Weights of a small multi-label audio tagger.
Model: 4.9M parameters, log mel input, arch wide_resnet, norm layernorm, activation silu.
Data: trained on synthesized solo parts of chorales (CocoChorales), 39062 training examples, 12.5 epochs.
Rows from block 3 of a small multi-label audio tagger, named by matrix and row number. Rows with one number belong to one channel. Each number is 128 + 24 x the weight over its row's rms, rounded and kept within 0 to 255. All counts start at 0. Numbers have three digits each.
After each channel's rows are labels from the 100 clips, of 14976, where the channel reaches its highest value: "top examples" is what is common among them. Only what is clearly more common there than usual is listed. The data: synthesized solo parts of chorales (CocoChorales). In brackets: how many of the 100.
# convs0: first 3x3 conv (model.blocks.3.convs.0.weight, 160x160x3x3, each kernel summed), inputs 108-159
# convs1: second 3x3 conv (model.blocks.3.convs.1.weight, 160x160x3x3, transposed, each kernel summed), outputs 108-159

convs0.76:121113137124108111115111129106119145122160113123084152126109128141156120143112084105140150137106104130094106116142100113114115122172150136154109083138137122
convs1.76:107101131126110122168123126110112157125105132105114143083155128168133127092157144124081141106143165149120135130119137111154150099131131089147106109143150120
top examples: note D3 (100); bassoon (54); note A3 (49); cello (42)

convs0.149:117087143131075089124117113104109106081145140136121111114128096112096095119122121135113112133110135137128116101102146108107123121111109129131121090144132131
convs1.149:132132085131148139118129113159186103137167123116142102126184135116134103094130111129127108144125138098133130131116120116122127104160130142122123083127117114
top examples: note A#3 (78); note G#3 (50); cello (47); note C4 (44)

convs0.84:104167113120115089144117129089141135138152078125136118152193139157160129107157146120133153108162101108138140120130147150097132134091137156131124120140168153
convs1.84:188127129091118138142129130143176143147105104151124110076137158117133123129126140156134130170140136118144145115097132111103108163169134134150086089149110137
top examples: tuba (32); note F#4 (31); note E5 (28)

convs0.56:142103123131125127130107139142117121137116087135139082110155147116130152110114137142116162138152124122119153111160136167116144130108130113119123186069147183
convs1.56:130119140125131134146143189100099098104111099110108121142126068153146134101109097129137145138128139156147136129130134125145073137112140147144143145105134094
top examples: flute (58); note D5 (44); note F5 (30); note E5 (28)

convs0.153:183132188128117138111116171095143153112139156169160143174109137112111141107140119117114112155101122106128130164125147151133091160118090148148123131147135170
convs1.153:134164139128131139150132082093162160172162157120129139105127110115127135142126134124130110139120141113144164083155130106156130124114154155114103111121142146
top examples: viola (76); note F4 (74); note G4 (25)

convs0.115:128145121153104140096126108149135083186178086147111151150115108180144127190165114145158142131122107138142125099170092129116105104144135119099154121184108120
convs1.115:142117083098084161117101127114108148107133088124133119086114131080121124123079171117100128132118121134136169146094123161134167122142147138125117183126101120
top examples: viola (35); note C#4 (35); note E4 (29)

convs0.103:114135121145107108125124137118146138106110144124147127109093122184129137153114131119114106098109111165096131117112172132124115160135135131159131140122210103
convs1.103:143151141131164127125138142144145120132148124128133137125093156106172127130121098127130103160138108147136165122132168107097131150103132132139126151109171115
top examples: note G4 (100); note F4 (52); trombone (37); note A4 (27)

convs0.45:085166191105136100164107120161147126146125099127164076123169114135138112161106127085106141166097101081105133158132143108114126122148143149125178134123134111
convs1.45:162129150126120080132126166148125110116149079133112129157110142161110108152075146176136182090151168128104108180134156074120101145168136138107162122139125183
top examples: cello (59); note C#4 (39); note C4 (27)

convs0.10:101088112121144099120144133165124124128121146146148125151118118093119145072132141122140117125121145130091148131112119113146174144123109124083133104131130145
convs1.10:139130104148118144119122072145157140138101121118109116131119118148143194102112220104145104142128098103132112116097152131142133099091120133114121117128121103
top examples: note E4 (66); note C5 (35)

convs0.94:114140173138134084096143129089112108117134162118116093085108150155130186142135104139136097170130115127096119136121110136115114082122130106107137116093135117
convs1.94:095164077153204121101144100162116118140140092151085121104155145099131147125102110122155123163105134114138135156135113112130121102155070128160127111137124141
top examples: note F4 (58); note F#4 (43); viola (25); note G#4 (25)

convs0.106:127147121158159157117155166155129147164121109071151130176146158121103145119072142145150109138151097128119135107123130105105115104117098128141128090161129133
convs1.106:138105144072077158129107097080130095114141117113118122101114149100136116150121141171124120128156121127122105135147111133166135102146143174111160179141125150
top examples: viola (68); note G4 (42); note A4 (38); note F#4 (28)

convs0.62:188125159137138110097148125113102108113101121120109146105131140172137115124107163127111110157112138089154143109122157106169113157112122110121130111100152136
convs1.62:090147184147099104146123175115137110143119135149161144135110125111179147130141129151135147105121115138159143161144147148113152107133132110148143139101053163
top examples: note G#4 (66); clarinet (64); note A4 (26)

convs0.69:130171122142140130146139137134160134130136051107138139121178148143111163101135092133136157103105164146118121168126156129169157151097134161110137088106175134
convs1.69:115153132113160104147069165145109143131089140145102146169127170132155111106126130127113176147123128134093125134129106098151078096140137126157120153159102152
top examples: note F4 (54); violin (45); note F#5 (41); viola (33)

convs0.75:153142139118142131134160133138165099134155172120170128166115105161139130181133155175096140133120098131172096150197145115112121128124131131156118117157129128
convs1.75:176154097110065123130112150159137130113143145138145157066116151106145123160103131121183097142187149154105133130072105135109140149137090165098120158153127126
top examples: cello (83); note C4 (72); note A#3 (66); note C#4 (32)

convs0.18:120137159136132112140139164106126115106159097149134143204162102127070107166092130076130122144143151118108149148127129145151114089136123124154099125171090118
convs1.18:137110154170129123144118165156104132125123143155136121125139100141153122102106108089108169154121142131121124119125152121169130081139122164158120141137143133
top examples: flute (65); note B4 (47); note D#5 (33); note A#4 (32)

convs0.9:125108107118140164114111141072119122130125121135081131128101098135175146143132098157127110159120134136205115102104107111154149088108118136139163114137128142
convs1.9:110134179114165137099127123113134157117131136146119146106125119094086156097129086123136109117131133126108107138146114132121110156105121134133136128133071158
top examples: note F4 (97); note G4 (37); viola (36)

convs0.63:114091154100118119143106146123123106132104149146112151178136159136125126141134124137129165159154133184141139118109131157144103079146136089182103102136101126
convs1.63:132068105143151123113137100147141127092167075098084150104093129157157111111134138102080141134109142139130133153137127092157150136138153131158132192134117130
top examples: tuba (79); note B3 (59); note C4 (39); note A#3 (28)

convs0.54:140155119152108108109099134116076132133134067136133118140145126113129170173140148123112142127157130092182093095150144146114165143110147134097134152131156131
convs1.54:121097157099106121126164181175108161164111144147137059143112139150108137179137092168160105148140108155140200144149127143123113117149121120152130130112094113
top examples: note G#4 (55); note A#4 (42)

convs0.58:111153120129184105098119125086139161163087111137113111089154110157132174105094126132134126128110154122128106140159159137128104132106119118106165173092125127
convs1.58:115116171157174087124111135141150133129146137119097102125117126138124164093123150181093111071098114174088162090146141114139118109123138166141089111124123078
top examples: note D4 (40); note F3 (38); tuba (35); trombone (30)

convs0.107:106100133118159186120163110124096140108139132130154112108112151135112159094107102131136111141115115086163115131122150133133244148149109155096135156135115133
convs1.107:131151172107151176160122125137132168094124135176090140155108132119142119098116106141128115144125145153133144093129132133128133100095172084093112121152088148
top examples: note C#5 (99); note D#5 (37); violin (32); note B4 (27)

convs0.113:120154131134131116127131115125153115152131151149132084148150099117111120124123123118136152199127099123132175149119117117157144132156116091106086114138111132
convs1.113:099108162100135124106162126130133110169137078132163105085134169122190111113103141086124121094098079112121116154155105142124118129095136115122146128135133161
top examples: tuba (70); note A#3 (34); note F#3 (31); note G#3 (29)

convs0.93:123139139129098133132117119112162130100157111152130133117178092131110098188098074123137116091136124126143120174134139123076137102151119135153146114160141140
convs1.93:151118068124108118138140131151155126172149092139107121081119162140127089186135104133144113123114162140154133133115138109091139120125149121128130115124096104
top examples: note G5 (83); note F5 (53); trumpet (39); instrument: violin (37)

convs0.27:158161130133174127109106155136125139124119112141116121134106104158138116147164135155130167103160121116131091125170129146128121140173138129121170135126155182
convs1.27:136084146142155120144153122162129113110191129169126121109101107117139160114145127088117100135129153120082112107135159126075148131062134138124104093129138091
top examples: cello (49); note A#3 (36); note G4 (26); note F4 (26)

convs0.37:133134162098173134119113135164125080115146104135118137157086127128130117092166117143133169143125146101144146106146119127120148109155121177139168120166114154
convs1.37:132109105120120168103104166138192119119120132131154119088131168097123088124137124151088127121136121135137103053113134132167144134104095162166156153129157137
top examples: viola (93); note G#4 (59); note A#4 (35)

convs0.72:126115106131106138156154105130145164094122150095066119152076127116146127084093122101127117144118126139115136117125148137123158174129145088123137147144139119
convs1.72:094119159122132104181118153089137159148090146150140119139132076137142136104122070110118127146123115128132119118169205148101097107128135143157140147116122107
top examples: note E4 (100); trombone (48); note D4 (45); note F#4 (31)

convs0.81:106163140129149128116142107126145119118149092129108200158106147148124116122082132094119154122146116119155114137131154103189100147113107070103097134100118115
convs1.81:171099180154114126114112140082094144134108126116136123124152087165161144104113115148128131123153120130081139158105115133135145145149118132127147109105128125
top examples: violin (80); note B4 (68)

convs0.47:126123170132117140108111109147107145077105118125125144135101131133138121144113124149177129135135179137120113189176147114122110136096084137095168138164171104
convs1.47:191099139099141103144135185126130152117122117111135109147122109160077129142156098121123104129115160151072151114079134162137149103142116148110137193106079128
top examples: oboe (78); note C#5 (51); note B4 (28)

convs0.120:107178101135162121148106114128130117128107123138130212087113107090120146082150133086128104161128116097094148141137142097125178108137108140094145127115121138
convs1.120:110136161112181146126106152158128150152094133131122148115149120115131144095123128157125110133134123104117103114126111131133144142174120118095133151121121118
top examples: note F4 (99); note G4 (49); note D#4 (35); viola (31)

convs0.132:170165096182091143123150154140179119163167141149108101127136123137145126142149168104103177146177120100127129136142117168120172121163127146123148163158153138
convs1.132:118115148123127130147135110136122148139127098099147123145111123097138151101121119143129095096127139136161107157118119126143126145070139150124108083177138144
top examples: note B4 (55); violin (37); note A4 (36); horn (33)

convs0.0:115114140145128139113122125136081159141127091142132124162133104132138098137127116117132106126150118156126118147122156140127119139153137148126141101160108146
convs1.0:130139162110124133087152115099093130134109155125118148137182095149132122123133138092115179157171148105089107158160166143133156120066092133143109127126139123
top examples: oboe (99); note A#4 (63); note B4 (25)

convs0.129:113145165134127129123119132119108142071095139099121130129111141170117115104118126118141151159121156096156153113122164132129103170122137153092130131117133103
convs1.129:145126148134154095147103100116126137132154142133104118156099124126135129121185119118119109129129140135139098143130109129166123164140086078112121124092101193
top examples: note C4 (33)

convs0.104:137140140138091149161168140109152131106131185155115114101162108114146121108139129129149120068118126147134135126169119115116079085145157130131113108098123121
convs1.104:168141117099125155151092121090132131134134163134103073090136165129105124108150139077093145087126151095158132180128160117147163136116106112133114138119128133
top examples: clarinet (75); note D#4 (58); note D4 (39)

convs0.85:107132170125131127093092127150118122112118144186086133092121090126101127116125128116156075134097104124115114127126130103153187122106152117129107143118118107
convs1.85:118105070136113178069112105111124132103157108111080134100107101103130099105106116125108163121135155152117129115146116163129139091113135118098138134108100142
top examples: note C#4 (97); note B3 (35); cello (32); instrument: bassoon (29)

convs0.79:126113140096161138130127135083171138142118142110146144155124103137107130128111121127117172117151086126110127079132140137144127147071125097148128176134127144
convs1.79:144161164132100132113168120112131165132134147119099133164119136133135202111121150129139128128115124135131074167120072160157128143160119104159142149091145107
top examples: note C4 (84); note A#3 (50); note C#4 (41); note G#3 (38)

convs0.137:122158111169163141127148176131069110155150126131128141165154149183157088110144107121117106144130127121125167135169132127141131082146098158134146150128107177
convs1.137:115121136131088157131130116099165130100152102126142118095143113152113106116120131133091148147163142113141162134170164126139120111178163148123097108168093148
top examples: violin (35)

convs0.49:109085162136108156169114113161114098132114118113104128111095108136124124145145097116137102154088099152176134078120146118122101138177119128107113112142133130
convs1.49:072144132077124133079123102115135164123117106100121109113121135138128144130140121140130116072141116121139090095128125130176174143136082167083145102128163156
top examples: flute (79); note D5 (46); note E5 (31)

convs0.143:120163090107118102144138099129124136139099156118117098109114113087167185080085169125126123078125157087122092098158092168117111116118110129109154116104131128
convs1.143:151122115117108103150130172149116114091148171128093116120162130110080111132076103149142171127121136123124117118091134133087112167129127121077114083140106111
top examples: note D4 (100); clarinet (56); note E4 (41); note C#4 (31)

convs0.83:111110131130115148146086147143103111151121115138107087111116126099104118089116111084146093126123149106112098144075111146108100160135145124142091085138150125
convs1.83:120114160147113140123125142157119127138140128111154086124097128171159112091150136114113164125110156139155136097122145121207075110134153159147119133140134121
top examples: note D3 (86); bassoon (65); note A3 (40); cello (32)

convs0.155:177146171109137112116091143140149132148147095078114135126144116161172167205102114162122134126071141129113134113132088138123084144123110124103134124096131105
convs1.155:111123170182169124082128171138098123133124119111172123119140121139146155164111096105117131137124119120095095130092145146161134090160143146101136143170145089
top examples: cello (99); note A3 (67); note G#3 (34); note B3 (29)

convs0.64:146116147178102119112102139112117168109142134109106167114137146162140091139140162115132117101102116154111140122105114103141121135200122163146148173124135096
convs1.64:089147148102171140143107123137103106151088092103140088112155092150152141107086121141129160106118119125161103142135120147179122103106136148171060076096176102
top examples: flute (98); note G5 (53); note F5 (45); note G#5 (25)

convs0.136:126153149126076113170089127137098130139095169131128100109124131146153119150159089178124165141086171114152124149112110166110144144114103105083073120103083124
convs1.136:150160089115144127071133150132136136187111143113126138104143116137099137149150117125119106138121133120152119080098096157127121106134110137179134111082171143
top examples: clarinet (98); note D#4 (36)

convs0.60:098111164094117124124165140142113143115110143113141117102119064066154138130116142089105116091130143116110106136105103116127115137101090120114096079126152150
convs1.60:153179165163181133116127127139130156133082143139125088115139131111139138138114101146147093108107100134117176121170085120125134107139091123099161103132159093
top examples: note C#3 (100); note G#3 (65); note F#3 (46); instrument: cello (35)

convs0.61:118137125126159071126148101126189129120141153095132121109105142096150106096127109125110120125148116124131116137105123126118145127114123113111130173127143141
convs1.61:146135171098192131160123113110149133115124133121182124160127118092166145103142094104161093148110113137106135103157165144080137137132132118138130169111109119
top examples: note G4 (100); note F4 (48); clarinet (37); note A4 (28)

convs0.33:170172090107137133135123131135151102139165205147134097167154155160110141115091110154158123160169145119120121184124072138116121103151083098145096164137101119
convs1.33:135110157113166140133115127080126142153131126164123138082132116106170089142143147134137114061097151094153151137116166127127102101146135139159098089155135153
top examples: viola (26)

convs0.51:119130104147138127125139141139127090123145080093115154121115131135169119111122101095176171132131078134099082112143141126158117127119096138124134146109137079
convs1.51:110108095133093134147120124111104121149097144146118121114139099139101219125079091160092124172138115106146138125096089093107084090143120100111154109145090148
top examples: horn (74); note G#4 (52); note A4 (32); note B4 (25)

convs0.80:153143093129164138069098098124118138132113151105136099132134096140112130086123154138137107128087148089100122128147088130138097165146108162097133108095123134
convs1.80:132184180158142141142151128123162161124140111125048132141151136138149186142108149146153126113125153151122121133136076115156118091140118141145101137127127125
top examples: note G3 (86); note A3 (58); cello (32); note F3 (31)

convs0.108:137153122143088131130100125136159129157170171137143120108151153065133116153132145146129168091100156093138078133113151140104183122136150159124103137135161143
convs1.108:156124127065158178180099145129117135131152115205133127150102134168153140147126121134123148141141130140145111142100111149104104108133114113184096056158129142
top examples: note C#4 (72); viola (69); note D4 (51); instrument: clarinet (27)

convs0.7:110114130092084126133130136145148106102106095126069128140151122149143128121176162145125138190116112115153151128184106124132138116081149100138164157113113087
convs1.7:096135107177110151121129160176134125161148124121137170151126157132116162122078143136110154126137135136093127116128121120129127130115094124138125150147138113
top examples: note D4 (98); note D#4 (38); viola (28); note E4 (28)

convs0.44:115127136125111134121083131135207148118153162112129130108081113128119136124100116138102118116123124128149114103135099140097103111104119089081109118133139105
convs1.44:145111153097095106153131140145107120133121108099128133100128117117135092131108128142153139120087113157120093103128113146100097184127111125109136122145142121
top examples: note D4 (82); note C4 (43); bassoon (32)

convs0.96:156140095099152140119139148138126063089135125136101157148133106147148132158113089118109141149149107111118131169149118114161162148142081115166084134152143118
convs1.96:120091084122077103138121144158163124133145138155125143111102147139166128101143142108120112100114102121161107113135128109162116106127188136099145109119105089
top examples: note A3 (84); bassoon (52); cello (37); note G3 (36)

convs0.6:118108112132137083107146116118089152143122122116146148129125105133120145117094139128123147136135135163119123140107168128123144166174096123116106132109092161
convs1.6:128088116128122101159151138127118157114092140128122157125151118125138118151145147095108112146123110128118069149127118154087124100121117111094120135138158120
top examples: note D4 (39); tuba (27); note C#5 (26)

convs0.146:106107168130096100155119101103097138134137144119181130134139122162144122130146137163145101098121141128123128121114146138131105156168126138105103118170164084
convs1.146:167131154089112110166122098138147137141142193121094093101090149123132099139174132073141142163150127120128108112123130144122124134107130098094128134155143148
top examples: clarinet (66); note G#4 (37); cello (26); note B2 (25)

convs0.50:086109162108141129135157103122088095150131126139122111170151111116099118130157103145097139086117125116118147154107190139146122093149135205105098114138108120
convs1.50:163150133096114141147120132139145116128196092139116137129140120189178079131060118175184139120136104149138148104110091096140118158135154133125176146124117136
top examples: violin (100); note F#5 (29); note A4 (27)

convs0.140:154098126142123103125121103146098122115099129135123101116102202090124139123131131156144111139102139125087129151109145121147147154144154118179123104115103129
convs1.140:099111152113169097153185144133144117152176150103195125169102126144108125091116123125089130142126144094135137115118131127185125126109120133182132062121114128
top examples: note A#3 (84); bassoon (45); note A3 (26)

convs0.74:123132158128114125159064152114140139143089113151144118085115109128086148137190128128141126108133132128151169119092147123091093116159134118138096114153104116
convs1.74:118116141060136150105144122112152142141121123126151144095138138107093107106135131118098115168129165110127123123093105130099148116123072113188097084104113143
top examples: clarinet (99); note D#4 (74); note F4 (28)

convs0.65:105143146126149097181111124135145100162104141125131093113122077185124113119114138130110166103148126106121151128145175166176107093116136143140107140148122141
convs1.65:124128148123102163106093141126157124094124147106137095140142103159132125173119108157141112098161189169124135137134133147125111167197129168099145147113127141
top examples: note G5 (29); oboe (26); note F5 (25)

convs0.133:132154155154153121172129136136140100134142114145089121153127118133140091139172128148122118128165141095156158141116121098155105107113168128182121140109151142
convs1.133:110069108141110112161101117180103088161150080163137111113092140139118120140090126106134163116089095167167126130119098105120108088173114127155130117163085094
top examples: note A#3 (35); bassoon (32); trombone (26)

convs0.29:097106124145118145129164144129086107139162112110117139085102120158110114171124133102099131118127132141165144118089131127124127129114104085073117080143131129
convs1.29:128114074117113156116164132129115115162113102152147150077100156106133092194122159141130102122126125209120127138131122097073129147132148104089150140141109137
top examples: note B4 (80); violin (50); note A4 (29); note C#5 (29)

convs0.4:058135118141130117105141128117119126096139144126138136105134159137112124128120154088097111138142088116147138154151140144151129130179126120134101142129104140
convs1.4:101126080154106124145148102126120115154094123163131144189107146118143169142143096158153144130122135130126112106093116126142114115108065139136111137138098117
top examples: tuba (85); note C4 (85); note D4 (32); note A#3 (31)

convs0.109:128080094109149137144114125138139147149156152147137105125162150083204118124123114144156114088102099107127139095146181134117162128118175083153167162156093141
convs1.109:159146164087120137122112091140124110121136141120094146127114137100039151115142133134144133183079112097134065126112138158109128152119158167108106112097124123
top examples: flute (68); note D#5 (25)

convs0.43:105135138184131138153132128113157110147135137150142161128135114167111139144135141170160126125138135122150142122144138145118122141110111115118155112107113132
convs1.43:102078155092113130130122125166153120122106161105146120104100146072137135134148167105142102093076120104091154102113088132151128160134147144097139134107156123
top examples: note A3 (95); note G3 (52); bassoon (42); cello (42)

convs0.22:145124124112151101110126117133103145134128117113112152154144136122156154155099113131153160126130103120105123122108087137103153124116143144145167108147092128
convs1.22:114168113121125115162145127120148128134120089157088161188107135199104147146172127083130061121125114131096079119138095130190139111188087105166126157099119119
top examples: note C4 (65); note G3 (54); bassoon (48); note A3 (32)

convs0.111:112192129118102125172111087096150100112131074156160149112130097144162097103152133181106116153151146132121142139134144115126168097122111157148092112105103094
convs1.111:155100121110130151120107147121152130135138111160124135116133140137094095135118136109112158092094122113113167102082150143111124157151128086149093126107145128
top examples: violin (44); clarinet (35); note A5 (31)

convs0.150:088107123150147146131132166151130097150156139087147109105119100127096113145178146118093132160123133150193146126148132124128119134104161125155104122105106108
convs1.150:145143129164091144085124119142126108188133096109158126112111091132120122139114136118141137121133110098136170112143102122125113164123136124114109169135087094
top examples: trombone (42); note F#4 (35); note G#4 (35); trumpet (29)

convs0.138:153149149137117121113120102124164093153164125127077119128139139098100116111158148124116152173164120120117092107129110111125143128183153092110083211055128131
convs1.138:128123094184108134134113105100115128128101120147142182123116119112116148089143157188126147114099119106138115112107132154129072106110069141181100117122137116
top examples: oboe (57); note A4 (53); note G#5 (28); note B4 (25)

convs0.100:118102088100118092123123136125111109100132141124140101093124076121108132109128099108141154157099105112110130110113159150141115146095109133094136118098094133
convs1.100:160110148137113105117137112126130100102137148117132130162137098118105150141142101121133112140114086122115147103124091164117103136173160116087121114141101129
top examples: note G#4 (95); note A#4 (36); note F#4 (32); note A4 (29)

convs0.28:090072132113120156155128125143129119130136136120151149099127157133136128184151189089130128146126126144195155086094141142158123132119148134142115149126164123
convs1.28:160111184130051157132158155114144128133117138107137169143114110147112092122143133132167144101135124111156127123130118138124144159146175112123103116138123132
top examples: note A3 (56); note D#3 (50); tuba (41); note A#3 (34)

convs0.131:134135171118110110117130147138116132159134104152128132134148110171118134108151149179118115152140142153144171109159124155114137135168110097150160158132109139
convs1.131:098117156120120134101168101122116106146120087092144130131133107145050121122103102097154129137150119112116147150146146141117110154126135121087123148154105133
top examples: note B4 (52); note C#5 (31); trumpet (26)

convs0.141:125121113120166133160138106090125124086083130086145120146089095173128200145108141132143088113131147151092130152150143151134106122124101114116145105123123102
convs1.141:117126101092222118104161124122124118136134150107216160158112114125120145165125122112137110161109113123106143112139160124097136116138109138123127110115107105
top examples: note G4 (81); note F4 (49); note A4 (30); clarinet (30)

convs0.116:103154131136106131130126122108107118116137144123126123114246215136111145110126119150079133157141097127176151134104096125105103104118116102146129113137144122
convs1.116:138119135166108114153105160124128115121089141145147129125152153126125114126120124130120150110126137102119136133105119120120116136128133152165121087138143143
top examples: note D#4 (74); note F4 (28)

convs0.34:086141112131099100131160121161116096171104065110134168144130103082125109126137143094127168175160141130148186126130139115136128095117116122147101116119126134
convs1.34:136119104172123164137106147134155073127196132137124098142121167126171117136109103140116137120129116121084095190159117121101121167129144109106121192140145162
top examples: horn (59); note A4 (44); tuba (40); note B4 (31)

convs0.46:103125117136110152120116143145150133110107142105132093114076118114125104095121106144122133115151147129093109155138103107128140097138147128151138193175140108
convs1.46:106117139104119153076131160114089083100127100122108109122136085134132077118160111113116133138106125110146141100131138148186128098087101147132131148123112151
top examples: note C#4 (100); cello (52); note B3 (37); note D4 (37)

convs0.124:140120121145162123096140120162140135080106133135108103158140145087189118113158124156139122151111167110153121097152157110106120150104128136130107123080182138
convs1.124:120120130143147090147129157152117111144149171124132135102120152136135141166149109149110143146116139140172115140100105114116126094126138133137153119147090103
top examples: viola (86); note D#4 (52); note D4 (50)

convs0.90:120138105105124166114123137133128137129115136119116084152167171110127117098106093138111127108171109150200109121112094162107173146105125132091132104134156135
convs1.90:111107165103106172080118127099102127122134106120123106122142080117136093099165108137120160124164172127144129103132129167157153125070132147106132129133117161
top examples: note C#4 (100); note D4 (37); cello (32)

convs0.32:163124115106178129149106112142170136140178096159105114155144151143111115104127143120127136101119121083095123075101091115098146157134112137141157127138105109
convs1.32:131163158160164069163142100102157169116092094073105152154111135079148163115160121179132120115074182148116124105133096133152125112111115118139150169108132144
top examples: viola (100); note D#4 (89); note F4 (36)

convs0.145:109089100135143097094102142119129135126124153120135144086132089125196136135116117095126133130162136164140127135116146162126089133108105153103111103130100088
convs1.145:134153086123098125145159136114099128156117125147136115114129135140124131217143127118133142141125163157137120166132116111097117126117122143122136139149096117
top examples: note B4 (100); violin (46); note A4 (34); note C#5 (32)

convs0.20:134145138111135140145118098117163125136162140130120124163155109156162094154129153157147094124120143150102093173143140116123114144115132102146121118128117097
convs1.20:131095135135133119170137126121111156149126108130080140071101104136085112125079142096147132128098135095131120144097129118148081134167159146119137195182110086
top examples: note C#5 (37); note G4 (30); note D5 (26)

convs0.82:132163112122095112141121101165095114117142125165155108135098123144116107102115156151122121139100128172102134132113142152135081140157194127150119148131132094
convs1.82:128136161158100137150138177152143122139088107113160082130089136109101101114125167119134187103132172142104136123113109129149116176135157120133135116140148119
top examples: note D#4 (100); cello (39); clarinet (29)

convs0.128:119125098126191145136113127107113112171129106155148076146143143133168112149128127185129115137149123153113124138143114125121117141135102131147157114170129138
convs1.128:164173111049155123132120151117123106133162117134109105125137161150121135127141138112126145144094115136165129079130130149152085120179123131129174092112155152
top examples: note D4 (44); viola (42)

convs0.70:118124129124151124121140142125102101162137162154132154107101120170187117162152082150115109115122101123137110135130111124123119154142148095092138105130160120
convs1.70:090106137151112106109098117138127097149125108152149074089109211122079125158103100119122126115135131084114145127127149131117099129172129167118126086134109168
top examples: note D3 (100); note A3 (62); tuba (43); cello (42)

convs0.127:121133120091128188118120080143152123130119119154130137100119155127122102129132087155131131105143122119106100112135147138085165123127155147091130132155138133
convs1.127:139116107139111132126117116154188113099121127163132099092097138084099140103087158148105119079138157128113116120125141114102075130131150184111123162139140112
top examples: note D#4 (78); trombone (33); note C#4 (29); note C4 (28)

convs0.89:138126175086122118109148111052140106114127109106143147123132165162143119136148135118131179168135154125185152134121152135159098124136133150149154127094098151
convs1.89:156128146168096147137100158177158112118129175095128090127163126128157132120148100118139130103147121139092107160139161140137127134145113085134138140134104151
top examples: tuba (89); note C4 (70); note C#4 (44)

convs0.3:147137136144110150127136102111142134133122100148155122113115111128102101121147120139108148097117089091202126113112103132052180107137138151140116118164131158
convs1.3:106146103103114188150096136146163159144139098153116095138139147121128146123131144169126091133176159098147090137137134163100152123099176126126099108157110143
top examples: note A5 (60); note G5 (45); note C#5 (42); trumpet (28)

convs0.123:138141191164128155131130111119150089089125135180124097159131130122172143125176129147089144158102120095143128141147117128127135108187147147099154114129145192
convs1.123:097134111082130083137107155158131147181132121121154154096139137141121126097111097104113139108137124137149127103118141155118130161096120102106125111140118123
top examples: violin (93); note F#5 (63); note F5 (48); note D#5 (47)

convs0.121:102153136132077168113113139063139137140128119130116144110134104143141114120128133114119145086141158111150068129088137178138150099153156151112131117110170133
convs1.121:156103152104123117155129084136145110138117160168136122126075139113114141131088158080109133112153092138096152156140101079121099158075128105152072101112131135
top examples: oboe (32)

convs0.95:139116152145085148166137134121157164122144089113128124114124103132147131125102119165157124119151103116131106118095137114131153144114094123110164084169131132
convs1.95:119132123095153105107153125146062080095127141129118161159127143089121133124136116117151125137097137124118106109119122133112107123077130083144125178116147100
top examples: horn (97); note C5 (51); note A4 (29); note A#4 (28)

convs0.39:201166177146158129106119097123113109142133115145126118126168145152153120133153121171151104090112139128140137119155132106112112122104110153135152111133072147
convs1.39:120135140118178116107091134164170176137114127112128150129143094121101156166155096133115111103137149103124137091161150135125148123111125087162156124080126138
top examples: note C#3 (94); note G#3 (53); bassoon (41); note F#3 (32)

convs0.40:087138125148147150127095122086116121155127146131125140141127101117165110128145106139147135087120087122152094095121164129121123099158120144127119162139129162
convs1.40:121117137133123154135165074131116129135166157079121126154150146156097130117154137141134152163123156148139141129136084135107177094070146097108140104114134114
top examples: clarinet (89); note F#4 (57); note G#4 (32); note A#4 (32)